python train.py --crop_scale_min=0.7 --encoder_norm_position="pre" --encoder_mlp_ratio=2.67 --encoder_layers=10 --decoder_mlp_ratio=4 --decoder_connector="mlp" --decoder_tie_embeddings=false --init="lecun_normal" --residual_init="none" --lr_schedule="cosine"
Rows from block 3 of the text decoder of a small image captioner, named by matrix and row number. Rows with one number belong to one neuron. Each number is 128 + 32 x the weight over its row's rms, rounded and kept within 0 to 255. All counts start at 0. Numbers have three digits each. After the name is the row's rms in percent of the matrix's.
After each neuron's rows are labels from the 100 texts, of 14976, where the neuron reaches its largest size: "tokens" is the input token at the peak. Only what is clearly more common there than usual is listed. The data: photos of plants, animals and fungi (iNaturalist). In brackets: how many of the 100, against the usual share in percent.
# gate: MLP gate (decoder.blocks.3.mlp.gate.weight, 1024x256), inputs 0-85
# fc1: MLP up (decoder.blocks.3.mlp.fc1.weight, 1024x256), inputs 0-85
# fc2: MLP down (decoder.blocks.3.mlp.fc2.weight, 256x1024, transposed), outputs 0-85

gate.364 099:152122134118123079103102116167156082099156147102160143170169092077110102071067100138110075149161093164117130110030066158187190179181096120182130164168105110142146143085108121202170161169079127085144189201099134078143092127087154173133106117143136120144138140
fc1.364 095:169174047128085141120187123027151124126136174105172138158082108126153131117119140158116150103112167069129118127174092146133106146088150125199140090144112171135121152155123103106183091118189123050100114194119131181146097166126168145131159151091129165118123102
fc2.364 093:095123166099170100081114156104168087117148125105110158150193116155123111210160065123148114087133161078129106162118195136101178074101107121161094095123094093180152120096176083130136127136168117115152202118118086117196111148135174131126146146136162135104110099
tokens: "family" (28 vs 5.8); "acer" (10 vs 0)

gate.184 116:149120092132142109145135119146150103171132121138131156088160124114177076157147152114077124161155137154152138075138120149116125134104074128145096132105102179110040130150136155171123090164155144105125128132134102122115114121133141127171087135136153120120145150
fc1.184 116:137154138122072077100096166097180144143161159154127076153132147122148160106180147140108092128088188173155153124160131103086064169183105156100177057155116148108166157105096089109140142120124135124111103149139118087095191084073118116176107074160135134105101108
fc2.184 112:135126127149094073169137173148122147113158088106074143211105134174116115118195115179081156134090217110148133138147108110111111192101117121125145154123136160135121216134109104116161166011128104097168103199205178136097123144040125127108124102087156105139128107
tokens: "-" (100 vs 1)

gate.150 103:128104189145176121126146126132164110162135158150095150136054153107089151156145154117087084120140086187160171107142119090147099103147099096202106072154148133148145176116108139146092140102082172143136047100186106043154125143163152181055136113188184180127163118
fc1.150 099:130149167108118150113115080119112167161107160137090088126094137136127106091083071136102158100152165162186124124088155142097151148151110167101105105149105128147098158129105032102151121125114091106122158133100131122124164137089129175148159161162149122201150141
fc2.150 103:105200108082132114157159121120072186114110107117113079113091152086095153208145113120018156173104159095124147118077101107108199097106126180126139127127097128090110107137150206155125098165133135141101147091110111101127087129225129125130179079188162153117132123
tokens: "(" (47 vs 5.5); "red" (29 vs 0.2)

gate.218 107:140119114147089125146086114171094109158146189153155103090050115120125131125122099140126133102166115150135162086087095111120154110149123106091128182097094064143154081121055154128129110111106124063157148128150088082127155123105125130128098125124097165138193120
fc1.218 107:142121091113082137117114106105180125143108174142129150161135145118134190130128113171151179084129106199159175097144131175105109129101139100110165144100170101145113095104134173161109229141158140142134108140057093153083151096141137087109123128118130157145127122
fc2.218 102:092146121156140056067156155112206107217096165124087107113102127107193116117213080121117126150124118101135178085126127093124177147054095121073143121164149061130160155133153145075179111128126111110134133176181083175182117112115153116162114092095062168121113152
tokens: "order" (54 vs 5.7); "-" (20 vs 1); "hyphantria" (9 vs 0)

gate.332 088:176097121131086109096179123118121114116107115139074146126119183209184159131153187126164115116100073126160143142183129156167149130178185086118114154196119155090104133178152122124154135115162080111066134145019155218106147108079198071098129172167159151167139168
fc1.332 088:126045114103079180155097177140146134136187097131099162141073207152119133118140096083096131113132073067139125139098135144096134159128173076149111135165138124180076147163123114098099116117121165155143208085137169153109213055139147056107106126171103150146115117
fc2.332 087:132170094077088086172131073136172091131122139082178090114137142138197129092091151120071118126062130109157134075153133135176150151143139104148108159209075132063159178140126149114104151154143155113180159148171111189098124180125161098119129153100181110146135122
tokens: "," (62 vs 17.4); "(" (25 vs 5.5); "purple" (9 vs 0)

gate.428 101:092113087104037157158121161191139134135123147165084084136148155085102130103160073094136090149137112137138132115093131113163112116174133144144066073146106124115144150111130095108094093167097125062097137074101164070152132099131115109103094156124138119175131096
fc1.428 104:136091070142144174124145126072102117110168158216087112101155168088093109105111153131071115132170120144189152132192125127113097150175129097151148095076097102122127159112063126168105162146126108177171141135179135109098149113139122147113159171103132128107125125
fc2.428 103:155051150081148179122153084168101158154140202081171122160128136120158126146058128147136093067154126113128135132139073160061159186125131124097107130157135160141113186126048150107082131162149126160137109095099113130105122138157132112196128098093113164152118074
tokens: "," (77 vs 17.4); "bellied" (7 vs 0)

gate.333 099:108103148138119135111110143181146118146074139046174115103160086126112104143145120084241156125096045121115132156158111129099128083165154132175126168180127154139123075101122098177126161140160158103186160142102123164091108120124156129158181107122118130146153134
fc1.333 101:102124180140152168098099148174075092181148178103118071134073156153113101146106134141105154080139129157135085102100151096125116175120143088131082156123107128070101099061103124119104104171130157183132144107145141155145177117183129148167055143197135136148151132
fc2.333 099:173118095112174092109150068159132184123167116102160088138142154150111141117115125148110128164123089106098138120099155097139109135102128132181157130136158122123056053073161123118128146150119157109108142119104144062114138100141115147150162149088081097195199145
tokens: "thryothorus" (33 vs 0); "-" (25 vs 1); "lanius" (15 vs 0); "reynoutria" (8 vs 0)

gate.612 097:176152156139115152117176132138120123143128105156166148178159077129113091131098144098100131139077112173156125105152168078161135117105081121106107139091163117147117106128089180121154089084125130142190147135168147177113119113094190141128163126127128134103159167
fc1.612 100:092114127068143105160135161152171152110099161143142119085202120106070128141148144169114111108116099126103105167171172168066166163128066063116093156168056122144191105129097113109106109110163157135125098066180103110139133139182141077116170149099090134101092125
fc2.612 102:085084055139209120155116131104112105109126130118137136128160104133131139117120147124206135108155144144156135163151130176088139109103143115134155132098179118089136088149132055162116158090149084117185150112170144101092141129075164149143085158146142108123120138
tokens: "family" (86 vs 5.8); "purple" (8 vs 0)

gate.704 096:077114147122130102029139087107160045171126137114111127166159144159100107160111071150107154156144139142135134160137147143111172131162118124158092111136117086140127118151138124157121187107131133172134101161156140153183124100112105145178167112165106089129126142
fc1.704 096:139163065154089136146167172082164161146134184101104189101129080180136177135117198096126107079114106140159130180136140055131119065066096144113213143160169132150093133168108115156092121104175145139087082147156054105069148087100122139050131163126139132146186148
fc2.704 096:126185177087095127102145119070102117111061184142158162162118132110123142135126142143123059177219148156188109080141148137112111134060112110145098138165110092155133107100090136133115169135133163134116107117137091152095182087116087099124124140086166139159114127
tokens: "scarlet" (41 vs 0); "belted" (29 vs 0); "bombus" (15 vs 0.1); "california" (10 vs 0)

gate.390 096:136115082133178153166114130117135092119122154143158129147158118133168106183154158089162161129119115167130162177060091142105150150132131130100094104099079083135183144129173130193127078197142145107133205127123128163109174067137101190121093104173120142127148121
fc1.390 098:157101165124093112153173142153091163124112084166161111162139107169104083121152126154093134097151083117099125067053116145095161135187161151092182152154082141187170048099173128134109149205178132180122195120100121130145103108098103082089141141101097153063152062
fc2.390 102:164145108104139116136098118129186255077092089100154098117112096081114144155138062121138193101171096057113102153102115138146097146152095131074168153119121116105129138173140151140093120232095149100125137184092109154123142140129148158126132115106146077101103165
tokens: "-" (49 vs 1)

gate.637 123:112123081130131078113119141107076126132116108164137109132127086111126120149089117105102165173145200180131125172175162127167085175112137157134125059181055116146127119103159156189088088137079149141130117183108150106160107148107108164122116106126107134130118099
fc1.637 125:135107112154186142075146169111127132149104115143162160186069115146113158177157118116096142177144137154122117122112142131123091178102147136101138063168099122134099178115167085175091113111098113118108071171149160183110160139094104126104153117083128147118099088
fc2.637 117:086061109169097105069086131122140141107107105136141085143117126093112148071119144151105114181079108139120126156153133149112108182091118090138112133110089147098108175134155094148107095171147138149056195192188106131131136127044144141134157077059116150133135070
tokens: "black" (100 vs 0.2)

gate.318 095:144188054159155161103146178164101118162142078166093215077132146126120135139174143126198104127138089119076194184091149062123122155142143101115166115182153170171132102144070164070076071121182094133121119123111150088143054161123159209163186209131142126085099138
fc1.318 090:127156088092123131116146101093112114145163103103096132143082108089107109154097146046091172160108170115153079115142113107136154067197120152166118142136062051150121142082160038132162170135157136150157132126065080136163154042174125148136143112146125149128166129
fc2.318 086:140140180131104088136134111152129071143104071176141153111112138096117161080131118122133147105156115165158196139120159067114153135163175077162112115119160100099074054132125144138107116155146134065084073094169135156051148131098144077177116174131105163112082145
tokens: "bumble" (40 vs 0); "honey" (17 vs 0); "carpenter" (15 vs 0); "sweat" (10 vs 0)

gate.690 100:105158150145123194123146126105175140120120134142147169140147135094083121087111091118134227089127102127129063099042107127121152150129089126053125161157177114140149153102102118146103159117170136127087168107100149115084156129099142148105131140167146203171140162
fc1.690 104:155178113129111138164081060082130116117112110124154085123121142129077117066144166141120146188148148083102142151158136120104133160133151162110098104134055161083159146088171138141096153133078130032080173091097099166202153119107160100105108058182140140062116117
fc2.690 100:133083128052106139133143125171137123089160049082096203113119108113165121097137133168069148132164129150080125164141130115084119134142111098165165137132140147182155108199106141112143071164109089105084126156114103145118100137166109105088078067123176060135122155
tokens: "bee" (27 vs 0.1); "spotted" (21 vs 0.1); "family" (20 vs 5.8); "headed" (12 vs 0)

gate.481 099:096097084171189178112147149160099122130105102115104134076172127127124080136132129114064142147135088099177139134135174164111115158090129084169143200148154120124119125123153154096159178129154088149128107134157169075146076168114142128126140183097163175160093129
fc1.481 099:105083194104115071085104122114106174161154052154167177147161117107099101077154163155146124126121107111193099162140131115081086129149120114132129134144128101110133173076126143157171090167100107138139190132142113091087178052096127079127126110135121157121145136
fc2.481 101:092031142139102141099087113173145166101131117120156104087182143106159147127102126106106123086155118130143158122092113097120086109132137130195140125111123141107098115133154121128136085116109158152189090103104171128089161041164117128136110140195157137138096125
tokens: "bumble" (68 vs 0); "carder" (17 vs 0); "furrow" (11 vs 0)

gate.394 096:136141154105203133108162125171119134152119120176073094108124145149076147072163120141169110133181178186086134128148107149133114104101131179123126111034118162102131137150155171166073152105104162130129091083133131051120180098072152106148117113145142112183146150
fc1.394 095:089129094162179101151155136123126143132166094156150099086106127065147147112166170160125106176139139116121175133072127197167143077118151126101106095085147176099090054122129106166165126126121099079143190104136134115058109147091128139124078087099097132085114082
fc2.394 094:103146163068155146192135099145107114109165110187008144172123153082111145135157175143143121125087094184160120121061113175136168124146162144110086115100090108170182092133116216145140142105093176158101161182131207138131113115154077157156178110096126129169120124
tokens: "meadow" (38 vs 0); "sevenspotted" (35 vs 0); "veronica" (10 vs 0)

gate.52 099:109201128088170103097158099186157057159100101143060149073092097154135143110113076155176113111161097140147139154135105060225060107146127129182042162133128122076143077170157140101179164139131101149154118102134133119172129159090177115148128131132140145124100092
fc1.52 098:110170155122148162137114103148083167107101111123129151154155046126144116142155052160109125122113148103088085163177156139099133096142081212128147069131100118146165008129136119102118124131143171112179173153112144139083107141210048030092165087106124098157078133
fc2.52 102:133173166063143148193106049156110099168172142177107128163141112155132132122076155130129124152133160154144133083191126170156125112165162172142117110134039147108102121153094107127137136118132153125108138129123141141086136114149125094157198100108072088147108115
tokens: "meadow" (57 vs 0); "red" (41 vs 0.2)

gate.63 092:146118101155140112116100105146136168156093084109143173184075154170147159163078165113142143165141114098101107151110128180143084112123122072075116071112112151175156132079082123177159140110196153112114155145094125177101143158145082089142138134136157151100140108
fc1.63 096:114195114106105134080114100125193139088105177143122107100128086127097153091112127145040126138121143119151112152151120099150128134157149169102165058129140058108139065106144082150063176081099125116143097117180101099131082156059160129129104186144103134121145141
fc2.63 090:122131123164113163191142178119109112166149091146128185138124139187135169118141100106067119170053177138149092113106098152095081141161142131124150075130170142134125133170087159165128062057143138165095074180095124126082127151124087141106107164149134121107079106
tokens: "order" (46 vs 5.7); "family" (22 vs 5.8); "-" (21 vs 1); "gallinago" (9 vs 0)

gate.570 098:150167144088138074119137061134099085152125179139132166173141166150140176136191089119158144144093069120160166136137101148128120125182139081119152109111170096174134139087172157069121109114168068131123122160126167136191196106162149164094125074121088110068111097
fc1.570 107:108113141152135079144146134131081156123109152069136120136144153093107116121092119123134158106123143104136161160088129156136169113094103157063138096082066119111114185117165134095108181166140125141104116141169139171111088095095139102101165102123212148129175167
fc2.570 101:146172103129165134111118095151172142102115044080159076153196130145139141172099144056116118103166120122118126118061065125064129143112136153149170110164119137139183111146147057125153130062119095139167181168129109178050146081161085133093107118151108095104087143
tokens: "family" (65 vs 5.8); "elegant" (25 vs 0); "banded" (9 vs 0)

gate.87 107:133152124166175156082103156158133127170142109149172167208119074160170147168114112178094140137098111100110091130115127130195150148135130134106146104191151132117130161155142157182085127133104153139092108195139179132094105186180070148073147123071084118136115102
fc1.87 108:107087057181167144135107136052096112135087104164110131144081099139101091122130101110132105145126168142142090121143147140137133129094161118100174087189124109134121147164160146110126102149141113116087123147148134174130152095114147079157115107123162164146105128
fc2.87 110:116078166144108126111068132140115135150056124129132126132111082109128150081094152156137153223083096159128142171142128091088140192090177089114126135152081158135139164154174122139123105200113166123047142145161084154149124141104162119095148069091095151126154074
tokens: "black" (100 vs 0.2)

gate.95 102:180109126173108148073082124091073100148148165181082094180140111187097111147162145111129132139200128158099113142113115101166120152082112137119145118121132132135148138173097040126117077083118157130107149113116120089170140123082087157102111142172096154150141118
fc1.95 107:155145172182129157137144108143153146120124168185123104138123135164087190108140141168077124155178094185134083183134138105071099149196089167121095130113108101137095140112123065155152091074153160177134164124100155101133116147130099142166137104140146086127148089
fc2.95 106:120080128143153088093065094134099123083097116161090134129139097118169155100203140094108147133154101098118124180142146157192081056141106119118137154100120141125103127120119137147165147128078169148100133113078148130207131077117188138159141082091127101130127109
tokens: "european" (88 vs 0.1); "goldenrod" (8 vs 0)

gate.185 096:165131163099183180094121075143121171103118138177174108145147144094164103160107103078136131141129103141114166179129141145146092113105097116131149110096151082152129070124082128199090157098136108115161122126113049121130097191067182124097137144123123146179060113
fc1.185 102:143111136146094048136112168127167162092135144132135154134095097116121181062074116140091121141143170140123076133122175188137158099137136167177184105108131088157055192136121124161128113136143160175149145138119108111078153208096115126142112163129097100119170101
fc2.185 098:138091068092152131108088107153153148103132090105107112194137094179144174145097193112135133142115107112123228198125167171078130122141088139179108126087127080155100123183106108166154127164142179128035126111142134114128186090099107158144086132115195164126148132
tokens: "thryothorus" (31 vs 0); "sayornis" (26 vs 0); "larus" (17 vs 0.1)

gate.761 096:164135157093123117152116112169124147111112231149106191125114122113107136156166107107194120158137122177169101115136128081142104177122175147160152163170112067170124194106165172146107119093177159115147122065151102201163120124154143094094154149175090117107104118
fc1.761 091:134150132100120130073098181123105143145092136115146156088072118108104166149049084167101137110127125100143144161070131103108164139134110092096183136089126142144149072132133178158140157085135119127156139025105144126115191171119123167126059135155138100118170161
fc2.761 093:141068118151127167202114144155151124147171091083115099175091099125183076118177170140141144106052138110106110074170138140084129132168155142115086149078105079165099157123128123144122192121073222150130199144156102058162134175092113092078163179101161100119132124
tokens: "family" (65 vs 5.8); "checkered" (10 vs 0)

gate.6 100:112166069105121145118137107170082174194169081146121119099154132107132179191093094178142156117155131118105169150120156137137160177123142110176143128155163078128219110090137136139118108117115104094185130120114121135174147133121147120112146143178114157163106099
fc1.6 101:139125094082150184100131133118111146180188178130135116146118091149129163125121131141169134148185117175110155093161142162141100054113126124196144102057120127105095169104128133115064100091142120058158081156144145146137111113162132154078125105129124123163098122
fc2.6 099:113122167114157125161152087123112123095162055141148108108078115132138154085150169132087170101137109149084118108177133097160150120093145168168161150073139171135124142104135092086100148105095127102146187165138094123170082099162100110127052103156151172140133140
tokens: "-" (73 vs 1)

gate.53 097:113093135123111151117064170150115112150155136162150089138127153174154146118146115119073115150115116136139116160146115166107120133116158135091187096142104054111112156155104157133082127141124153157080143156156142146120151173068083190088140095080123154163180194
fc1.53 097:145108123142087130143133141070153094085140168110135136162143108092103081186110151104150186063140150141109103144131047115148161117110068155084154145179128218124107170168094149138114052135084115126080086171160110090126092127121119074120109114137065069199171064
fc2.53 091:079113103162154100138068107146109105141103153196076166092145155170076147147114105100081149145169148147087055131157152167084109181117106184145149119177143103120150146160125110129141143090121140119091105110102207101168134111068159115170109129106160150111105135
tokens: "order" (100 vs 5.7)

gate.616 109:175089162147111121061100126115216134127083154146152123118141172113138128134115090112198176148123082135087166181113143126110088098146147112122085169153115100141076049068098116130166131120131091124183134138094057114154104143176243157151129141217078131073103127
fc1.616 101:112111173098165105131144114090120153142123100118156091165139104132119095102149091102140167162104087148147107129127138158143118171079120137106080154135173097110121144132084158099159116196091099141189125114115169094094121144128132135155128145127130113151075167
fc2.616 103:052035111127122120053135163148140197097139120023181164068138119100081133078163148141122127079127079131084134137124141130166095168173123176114139107138171078106104126110089195128138085151106054066125129093121146159167210166106112142128094094142178140144121138
tokens: "blue" (100 vs 0.1)

gate.233 103:198101140120105154099154124168164112149040130077149110159177128153135109161073105104139115151076141118136156138123105136193056068102099124123165109137154129074081119137161135188120157149169183080140080142153193159153175114092103114066189160180084111174136184
fc1.233 102:172077158156119148140161143180131162152127133141099238091136144127105108118057093124097143127152099175115078080151120139143152125116151104101123135096108131170056175132109108165172129139112089099107163149132139130068167134100050111128105129080069130088129120
fc2.233 104:122103100180094164084098170145097117101122162156092208142183122168132044180116127129093126106156095114124115071180103095142153075096114165083128119100097146169121170123156078063141114173144157082107163113106156141122133164139131144130091112144115117178168139
tokens: "blue" (41 vs 0.1); "tailed" (33 vs 0.1)

gate.319 108:139094134149096172147165152139121099132135125110179130107112064146102080163143163123119142176163063122131084164110137124190115102106168180076129093134138091171084143100137152182110105131131134127145119168124163128120150120117092088046074072130103114108117118
fc1.319 108:070117188114180084083139103163091109134099165166131047162160092165118101101134087111084134087181134137059170127083190085136189140120125114156151148119112136144094130117149109150111090100161139147125121109086159175123123095068147133124176167147121198186165073
fc2.319 111:159124091117155147127089148150199129090134120124132165118097161137116145103114174079132093167148147135130175107105203125159087129164101105124139130168143110126134132164107109150121155153093143167131135076123124163107083080171189128132130122089157113152149089
tokens: "-" (36 vs 1)

gate.678 092:135138054199188166109088155161158087166116119201173186138155150109104145142162109115136122199188067121196098120142135114127092137168151122142144115059102169115076143091118150148233177107196129148208120134158138171119123137097093102187186171123125135132179128
fc1.678 096:152151162148126132152154135104125130124129131105159097081140138143102206142157131179177132125128104042148106087119134063100081107213212108107106100161126103110108191130122212099133124115085144102109120097161120130151140138131127134070177159105118104125158166
fc2.678 090:105184132158122147185178152153111085147164149133109108140172110174118158144140204146138206137159118126145103119137141092139183109065116174138123063132071106106184112148192074148090110111113127101151161099183087184083126122129126109099060121180124129110122136
tokens: "family" (63 vs 5.8); "european" (10 vs 0.1); "idia" (8 vs 0)

gate.7 087:111148140114119070101149113097131076161106105106061188128140091114147074104140124133104066079162132117154093100091095172109106120160133096107128099098145140109153140117120174145142157143120139134123154161142141083099140176118140168185045150127095105136132123
fc1.7 088:141139112104120164084151109129138146110098152207152147211124120084148108084102090097118106128182133115101099182120147079082073180146148081111174255155086103154078105143169145076137105159240135119152103116110126104084129166057131108142135131103177170190095104
fc2.7 082:114136119179090077108120081099155189132093160149139161142134159081166127137085099189129128162088109048134125153111043069151108166114121158144061133132083120121147142116176184181133102154139171103125107097145141138088141141201171131138145137122116121118109116
tokens: "(" (91 vs 5.5)

gate.345 095:129146096153159078118166152154156120176122083124128133113093121149104096126155138160128097171187147120134117153091128128138166070145084143144128121183116122140134145157068156152128141130102185115066174097114099081166147069183081148102088073123184080097087148
fc1.345 093:100106131154142134117147108097179120135150121181100114088096132127159086201126109119139187167093128091110163122142177154163083053111105128075111141123150171126188082135119141154161155136094054175118135137131104187095155107142147179136143117123124138119091125
fc2.345 095:063094121126103133134116143124129139136146114145171120100128066128116109098163098124105145104091129149108147206095125100215155129146130121144129134074171123112131121111097158131131123193111103109151172147120162079137088136124152176187179090153192132095155132
tokens: "scarlet" (38 vs 0); "(" (28 vs 5.5); "agasicles" (19 vs 0); "helophilus" (8 vs 0)

gate.531 118:109145125131137100161118167152149033151131096182102145098131130120159132157156099116141137177167173164138166167122122126136122137160158114148140110073130186077181153041161140161138128204087139127178082156131138158095124069097138166172104085131145108106123187
fc1.531 125:132081144105104211127073104114152160156078115117093127100122158100150141164131165136156093144158073083112137154114093150089128119105162133116084134103189119150076094149134098145057135110169125104079121133103104121155079164072072112171048114103152091153167130
fc2.531 122:130146131133167116000134105128104255097114116121137128125118131151121094149121141130120145135126130121133134136138146122133114152120117132141121132138108133113105151128129125122123126104127110077104149145116140149136146178160127119104161107101138146114139114
tokens: "scarlet" (34 vs 0)

gate.131 092:141085142179143114122132125164106118174090134125147183132094118156097076098119160088198085102155179170123139137160159189115100152083133139136154096102141104134077193125112145157116117147103177142144148164104158122143165157148150135131134191130159151107184126
fc1.131 094:135087078139083076146103112156134104086155126144092154130099100153105152151115084170097157151103146048154091106124133081137131126143126132141160118130186144126178139124125146086071096120171130134164109103114190132133124131178170114060115157078151149097139203
fc2.131 088:160146091113114116181128155146135046154107132132149203173160066095166162138102169141143104065139125170153095057144155135111143162182156153109184143150085169102132098106140115094122113101112156114130030104162099139075132128205143077128134123129130139092091150
tokens: "meadow" (46 vs 0); "(" (32 vs 5.5); "family" (12 vs 5.8); "black" (10 vs 0.2)

gate.425 108:151072078161101194125130150075081151170161089117136120147157142131094141098116089112126133110175185160145089074138131108171141107149083101161102122078172181134090128095176108190121102109105175166170096118153154108146148176121118099144088091095118136071129093
fc1.425 105:120099123123169095169112108061096155128122104117139101077128173135149092150105062094126139143096140141214129141147099119123109139160099156124133083153108159097165136109136108137071116087064157143151115158124130166089130154157152075095138119137185141069118091
fc2.425 105:106081166138112120051123150152169142128136140145152137141156080113144127093120105160094147107131148115113157111149123077111076168072124143109111160124122126144167142170131140149124127158125163128142132091153124090185138147108094110118195088054111152146171125
tokens: "black" (62 vs 0.2); "tailed" (33 vs 0.1)

gate.424 102:204137143093073123086138175167134107139141110170168135154121074117167168134107128154097161099140171163153113125086109086107126067112119109111059150207137103148126122102120146141131124078122148158084079130147046106164174088129172126065128118152127174123175171
fc1.424 102:217126172079098141174055115153115138093137123123132123173130139109147147132135143131133156093151181145163123163157171151115113090138120080069106144146101160094095129067148100204131134209040105140124109111175117124108168086134178133087075163123120182133126114
fc2.424 104:113113126141122144086128137151173118119194113113098100141111126124100096125154074119151155128109117158097172150053086096138143132121109153160148161096115107126179145116114086116098091186090136091117098101132134132133129158153107131108090082100146099179132142
tokens: "order" (100 vs 5.7)

gate.346 101:115109091134084149119150088177162181116130202135091083109102113145154139160090106115111154144084111179141106142110171177091138095145180125111148136101178066118091172131144140133104108146097092119109139213166104055116065115143112156079109150121116133184107134
fc1.346 105:151085132100151196134126056108140131080161152126094169047143181108123104140124057145141149170149124104161166168094113122112088108122152132114077127182129169114116055151111121110173139090101106086116157147108109181097112122151150113149206161154173130117138175
fc2.346 098:158112146217085097130097110159186123163184113088130101112171089148110166099125105142157125164173120164126167107115057156209122107143116099107142106152169072136102092104092125202152138137153108152089109095072142129163093106162149112166155186113127129123122103
tokens: "," (42 vs 17.4); "wild" (20 vs 0); "canyon" (17 vs 0)

gate.651 093:125134115071160192116180133188163127139171106148186173106148167086166170114133158073093171164102107113123136154110114139137116132146121101100198079102175152113197120113131155192128179167135134092121085132161110115124090140125161120171108120094144108156114179
fc1.651 094:147131145142074106094227098138120100125122113109106128169197098115145149123095150131111070115168127167159119071174113111152116161176196156158142091155109128163137129117148112170181156107199103140082099124128194151156130111106076095110204137179180149154136104
fc2.651 092:193098105107085094054099132098095104143164144056127070164150114151130182144133149132142073144165151133147142098095125118084117132136080138152123079151173152118148123138185129046129172096159144121140129157109136091155129139073141132094105144158112139146130199
tokens: "scarlet" (40 vs 0); "spotted" (19 vs 0.1); "mallow" (8 vs 0)

gate.46 100:156121155114125123086136114131167100162166052169154136093113116099157120126149139051162137116063064150100060080186170086181093139159128101119157077095114100118144130075093133129089090158137180126197085141118161118171138158144120167145151127138169154141147139
fc1.46 096:129108143126143130095152133130138112091073122107133146121178142067147126132141048119129077111148129141126139102148135154150143132122130182141127127081131144097150188093099174111105134070154189112166043118196105098146173116106087147157100136173192109164149098
fc2.46 094:115095168115136139132133140098147175138167062142085105126125144055098179106089164125120184129096148077121119097140198132173079170146160137126108154089151104127168155171085161116103095085091082042122110108140072061139079149100136110197166119145176107103097103
tokens: "," (87 vs 17.4)

gate.56 096:109140111110161105102164141142092178164090108117088151143094121155131107172091140113133094136184128107130090181112086123142114161119122182124097126169078179142175086124141117136156148123151165121140078157118122145145074119072142091177102125135096138097146097
fc1.56 092:140156109105111150150187123127131176149150074198101134156171109116148133110151148123160128176111100088127116113131100113118109152170141118079116057145106128082159117145138136171156136093136172129105166111082106160112141100143152129159183056076114141142158123
fc2.56 092:242156172108084141115185093143084107142113094184123137118142129058110135144172128149141058102118131154173172130104114158154141085129152119148111120127121095136116177193110118131168068112174146102114111090169147156136113095215089175140073157204144096110130102
tokens: "black" (50 vs 0.2); "(" (12 vs 5.5); "cephalanthus" (9 vs 0); "hygraula" (8 vs 0)

gate.674 102:118144115112109107085131120152166159079133149153105185187139163139123086147073100103168170183064144142088156144141145195135169120128099165098110085167148158094107122136169112221113102126167121122127120081095097139136093186033137147173115135106153130180128110
fc1.674 104:054131052110208095094156154057128113113136182101112122110083149097101185125129075085112091153148134114162134175145218130101086111112106100130193127165132179148163100152134129134126098155102089194128115139136107162115095150145135161139153148109152140111140159
fc2.674 102:150113093080146124092099067128101124118115142116118168115077099083114132164090136078106096136155196132120132111169187160141068112169136150144083144125186155119108111173146101168156137152149145170138171070122117103114107140140096102113093169104141140076136132
tokens: "european" (88 vs 0.1); "-" (12 vs 1)

gate.676 092:185098121132141069133093134133160147094180210118087157129126116106138119106141092131126158075133081116155166117126144118058109113123164183110087106159061135115113175118063186197133147170120131168116124147072109080146154140137145090110154137137085121144099073
fc1.676 092:085140152102147085123081097139179165153112115084125126150142115104143108101158100135153103136172145084127093155148089097159115087111092122210016171171092110092136091101099139114147153186131132152099112144186090184149108126141107176173042102109126069115170095
fc2.676 090:185136127156145145156126122042138119122159142183147077120074126196122134096165161150129110143170119136208074137188064076104128122158162154136131140116146117094125061153131183153119121059134105140116078114100102107091124132125158135113146147189131116108103117
tokens: "," (100 vs 17.4)

gate.328 104:121108180183162121105191095105163134101116137116113143152164058123075140124134082154102116088158156149118098136110148169155065149159118069115158174119124100154114134125108151211118097082140143177148145121086168159157161101121112155103196137137076169165136131
fc1.328 106:098207146091172167123148153122134118129167139161092122142143147096145144190122052125127136111090151178134135202123153083085138159106136076084125140164204135138169116120133136159158156130147098084128118109152090100141079133090118178167106117122086129181086163
fc2.328 102:176078147095171107209124112106205104138106082156165140159156180140108109065129120122102163115073126074092099122187138121184142085117181118186069153106076130099119114120154177106156099137138160110075147118133147125223134149135117149119152133133136115151114140
tokens: "blue" (37 vs 0.1); "(" (14 vs 5.5); "piranga" (13 vs 0); "melanerpes" (11 vs 0)

gate.537 095:119081090188092122101172117091116128193139144161153110167121181117119069166131212139144071089141107143100165075131096105077096155121142180138104092158161178149137171175092111122161174107173159081116156195112152132158144170109135129147139187120157084123123111
fc1.537 092:092154136145080094105087127148139185123112167117102150112116086139132150091169173133165183074159110144090089126111132106109176176103108146078136162127131142121126152122125126081131137161152162113073101132152121147115140025102162126110143177103202160095110140
fc2.537 096:126031200163102176072132126161059174184147118130141151111099199160160112127172137140123126106110089153154132124117087104132167117156124136139139064098112136150115115172086120120181080201157134117087148089137151100108190118096162132137157195120135148128124110
tokens: "order" (55 vs 5.7); "," (39 vs 17.4)

gate.603 104:151102175171196133165082124119151136110094114149141161162135147128122121161110155067177139198153134148117066165115145171186127188107090074104025100159102149182152162109129154080171177075136122159130146114129149185146092171123139135118132138153148142140049111
fc1.603 098:157116123224151123134073123124185168152110169154122154150123095176101152169105120147129131131109102102153155121142170129118150115158104128118181108140137198152156096118184120186123125131098129143141090137079132161075096100121125128108096118055113126174135174
fc2.603 107:181070128105134120133061070147125094089106098174159175120109146124181115193122108074119133108118158112143132142167143126150074137127121119109127163109113130119099074089143114151173139175118135122122146095108164142146132145140138120140158153153133081111116187
tokens: "european" (100 vs 0.1)

gate.223 097:118112101157120163118151202142165070118135137139150164088137100149101151106135162092073144160121134113174106145095137180128130132140151139117129091100201105131113120095138220158195139188082117112131079096141106122116165095123112195139162137126161159170160084
fc1.223 102:092059118131137094091121157116183097168151051181149143081088134104116130100130137137132163099080118159129169185102105157139092119161148124146088134154110103097161147177097138216113167145104205150184125128139151132107133151119140174130115096155112165123135057
fc2.223 101:085121143124148122141101116169091182130169144138124106099148104107094059125117140150190139158100096092126154123123104184169115146103105104132128108092127100119119107148160131125134112137148061130139126139164072177100146152144084166164172120090161078137116094
tokens: "scarlet" (39 vs 0); "family" (20 vs 5.8); "class" (16 vs 5.8); "nuphar" (7 vs 0)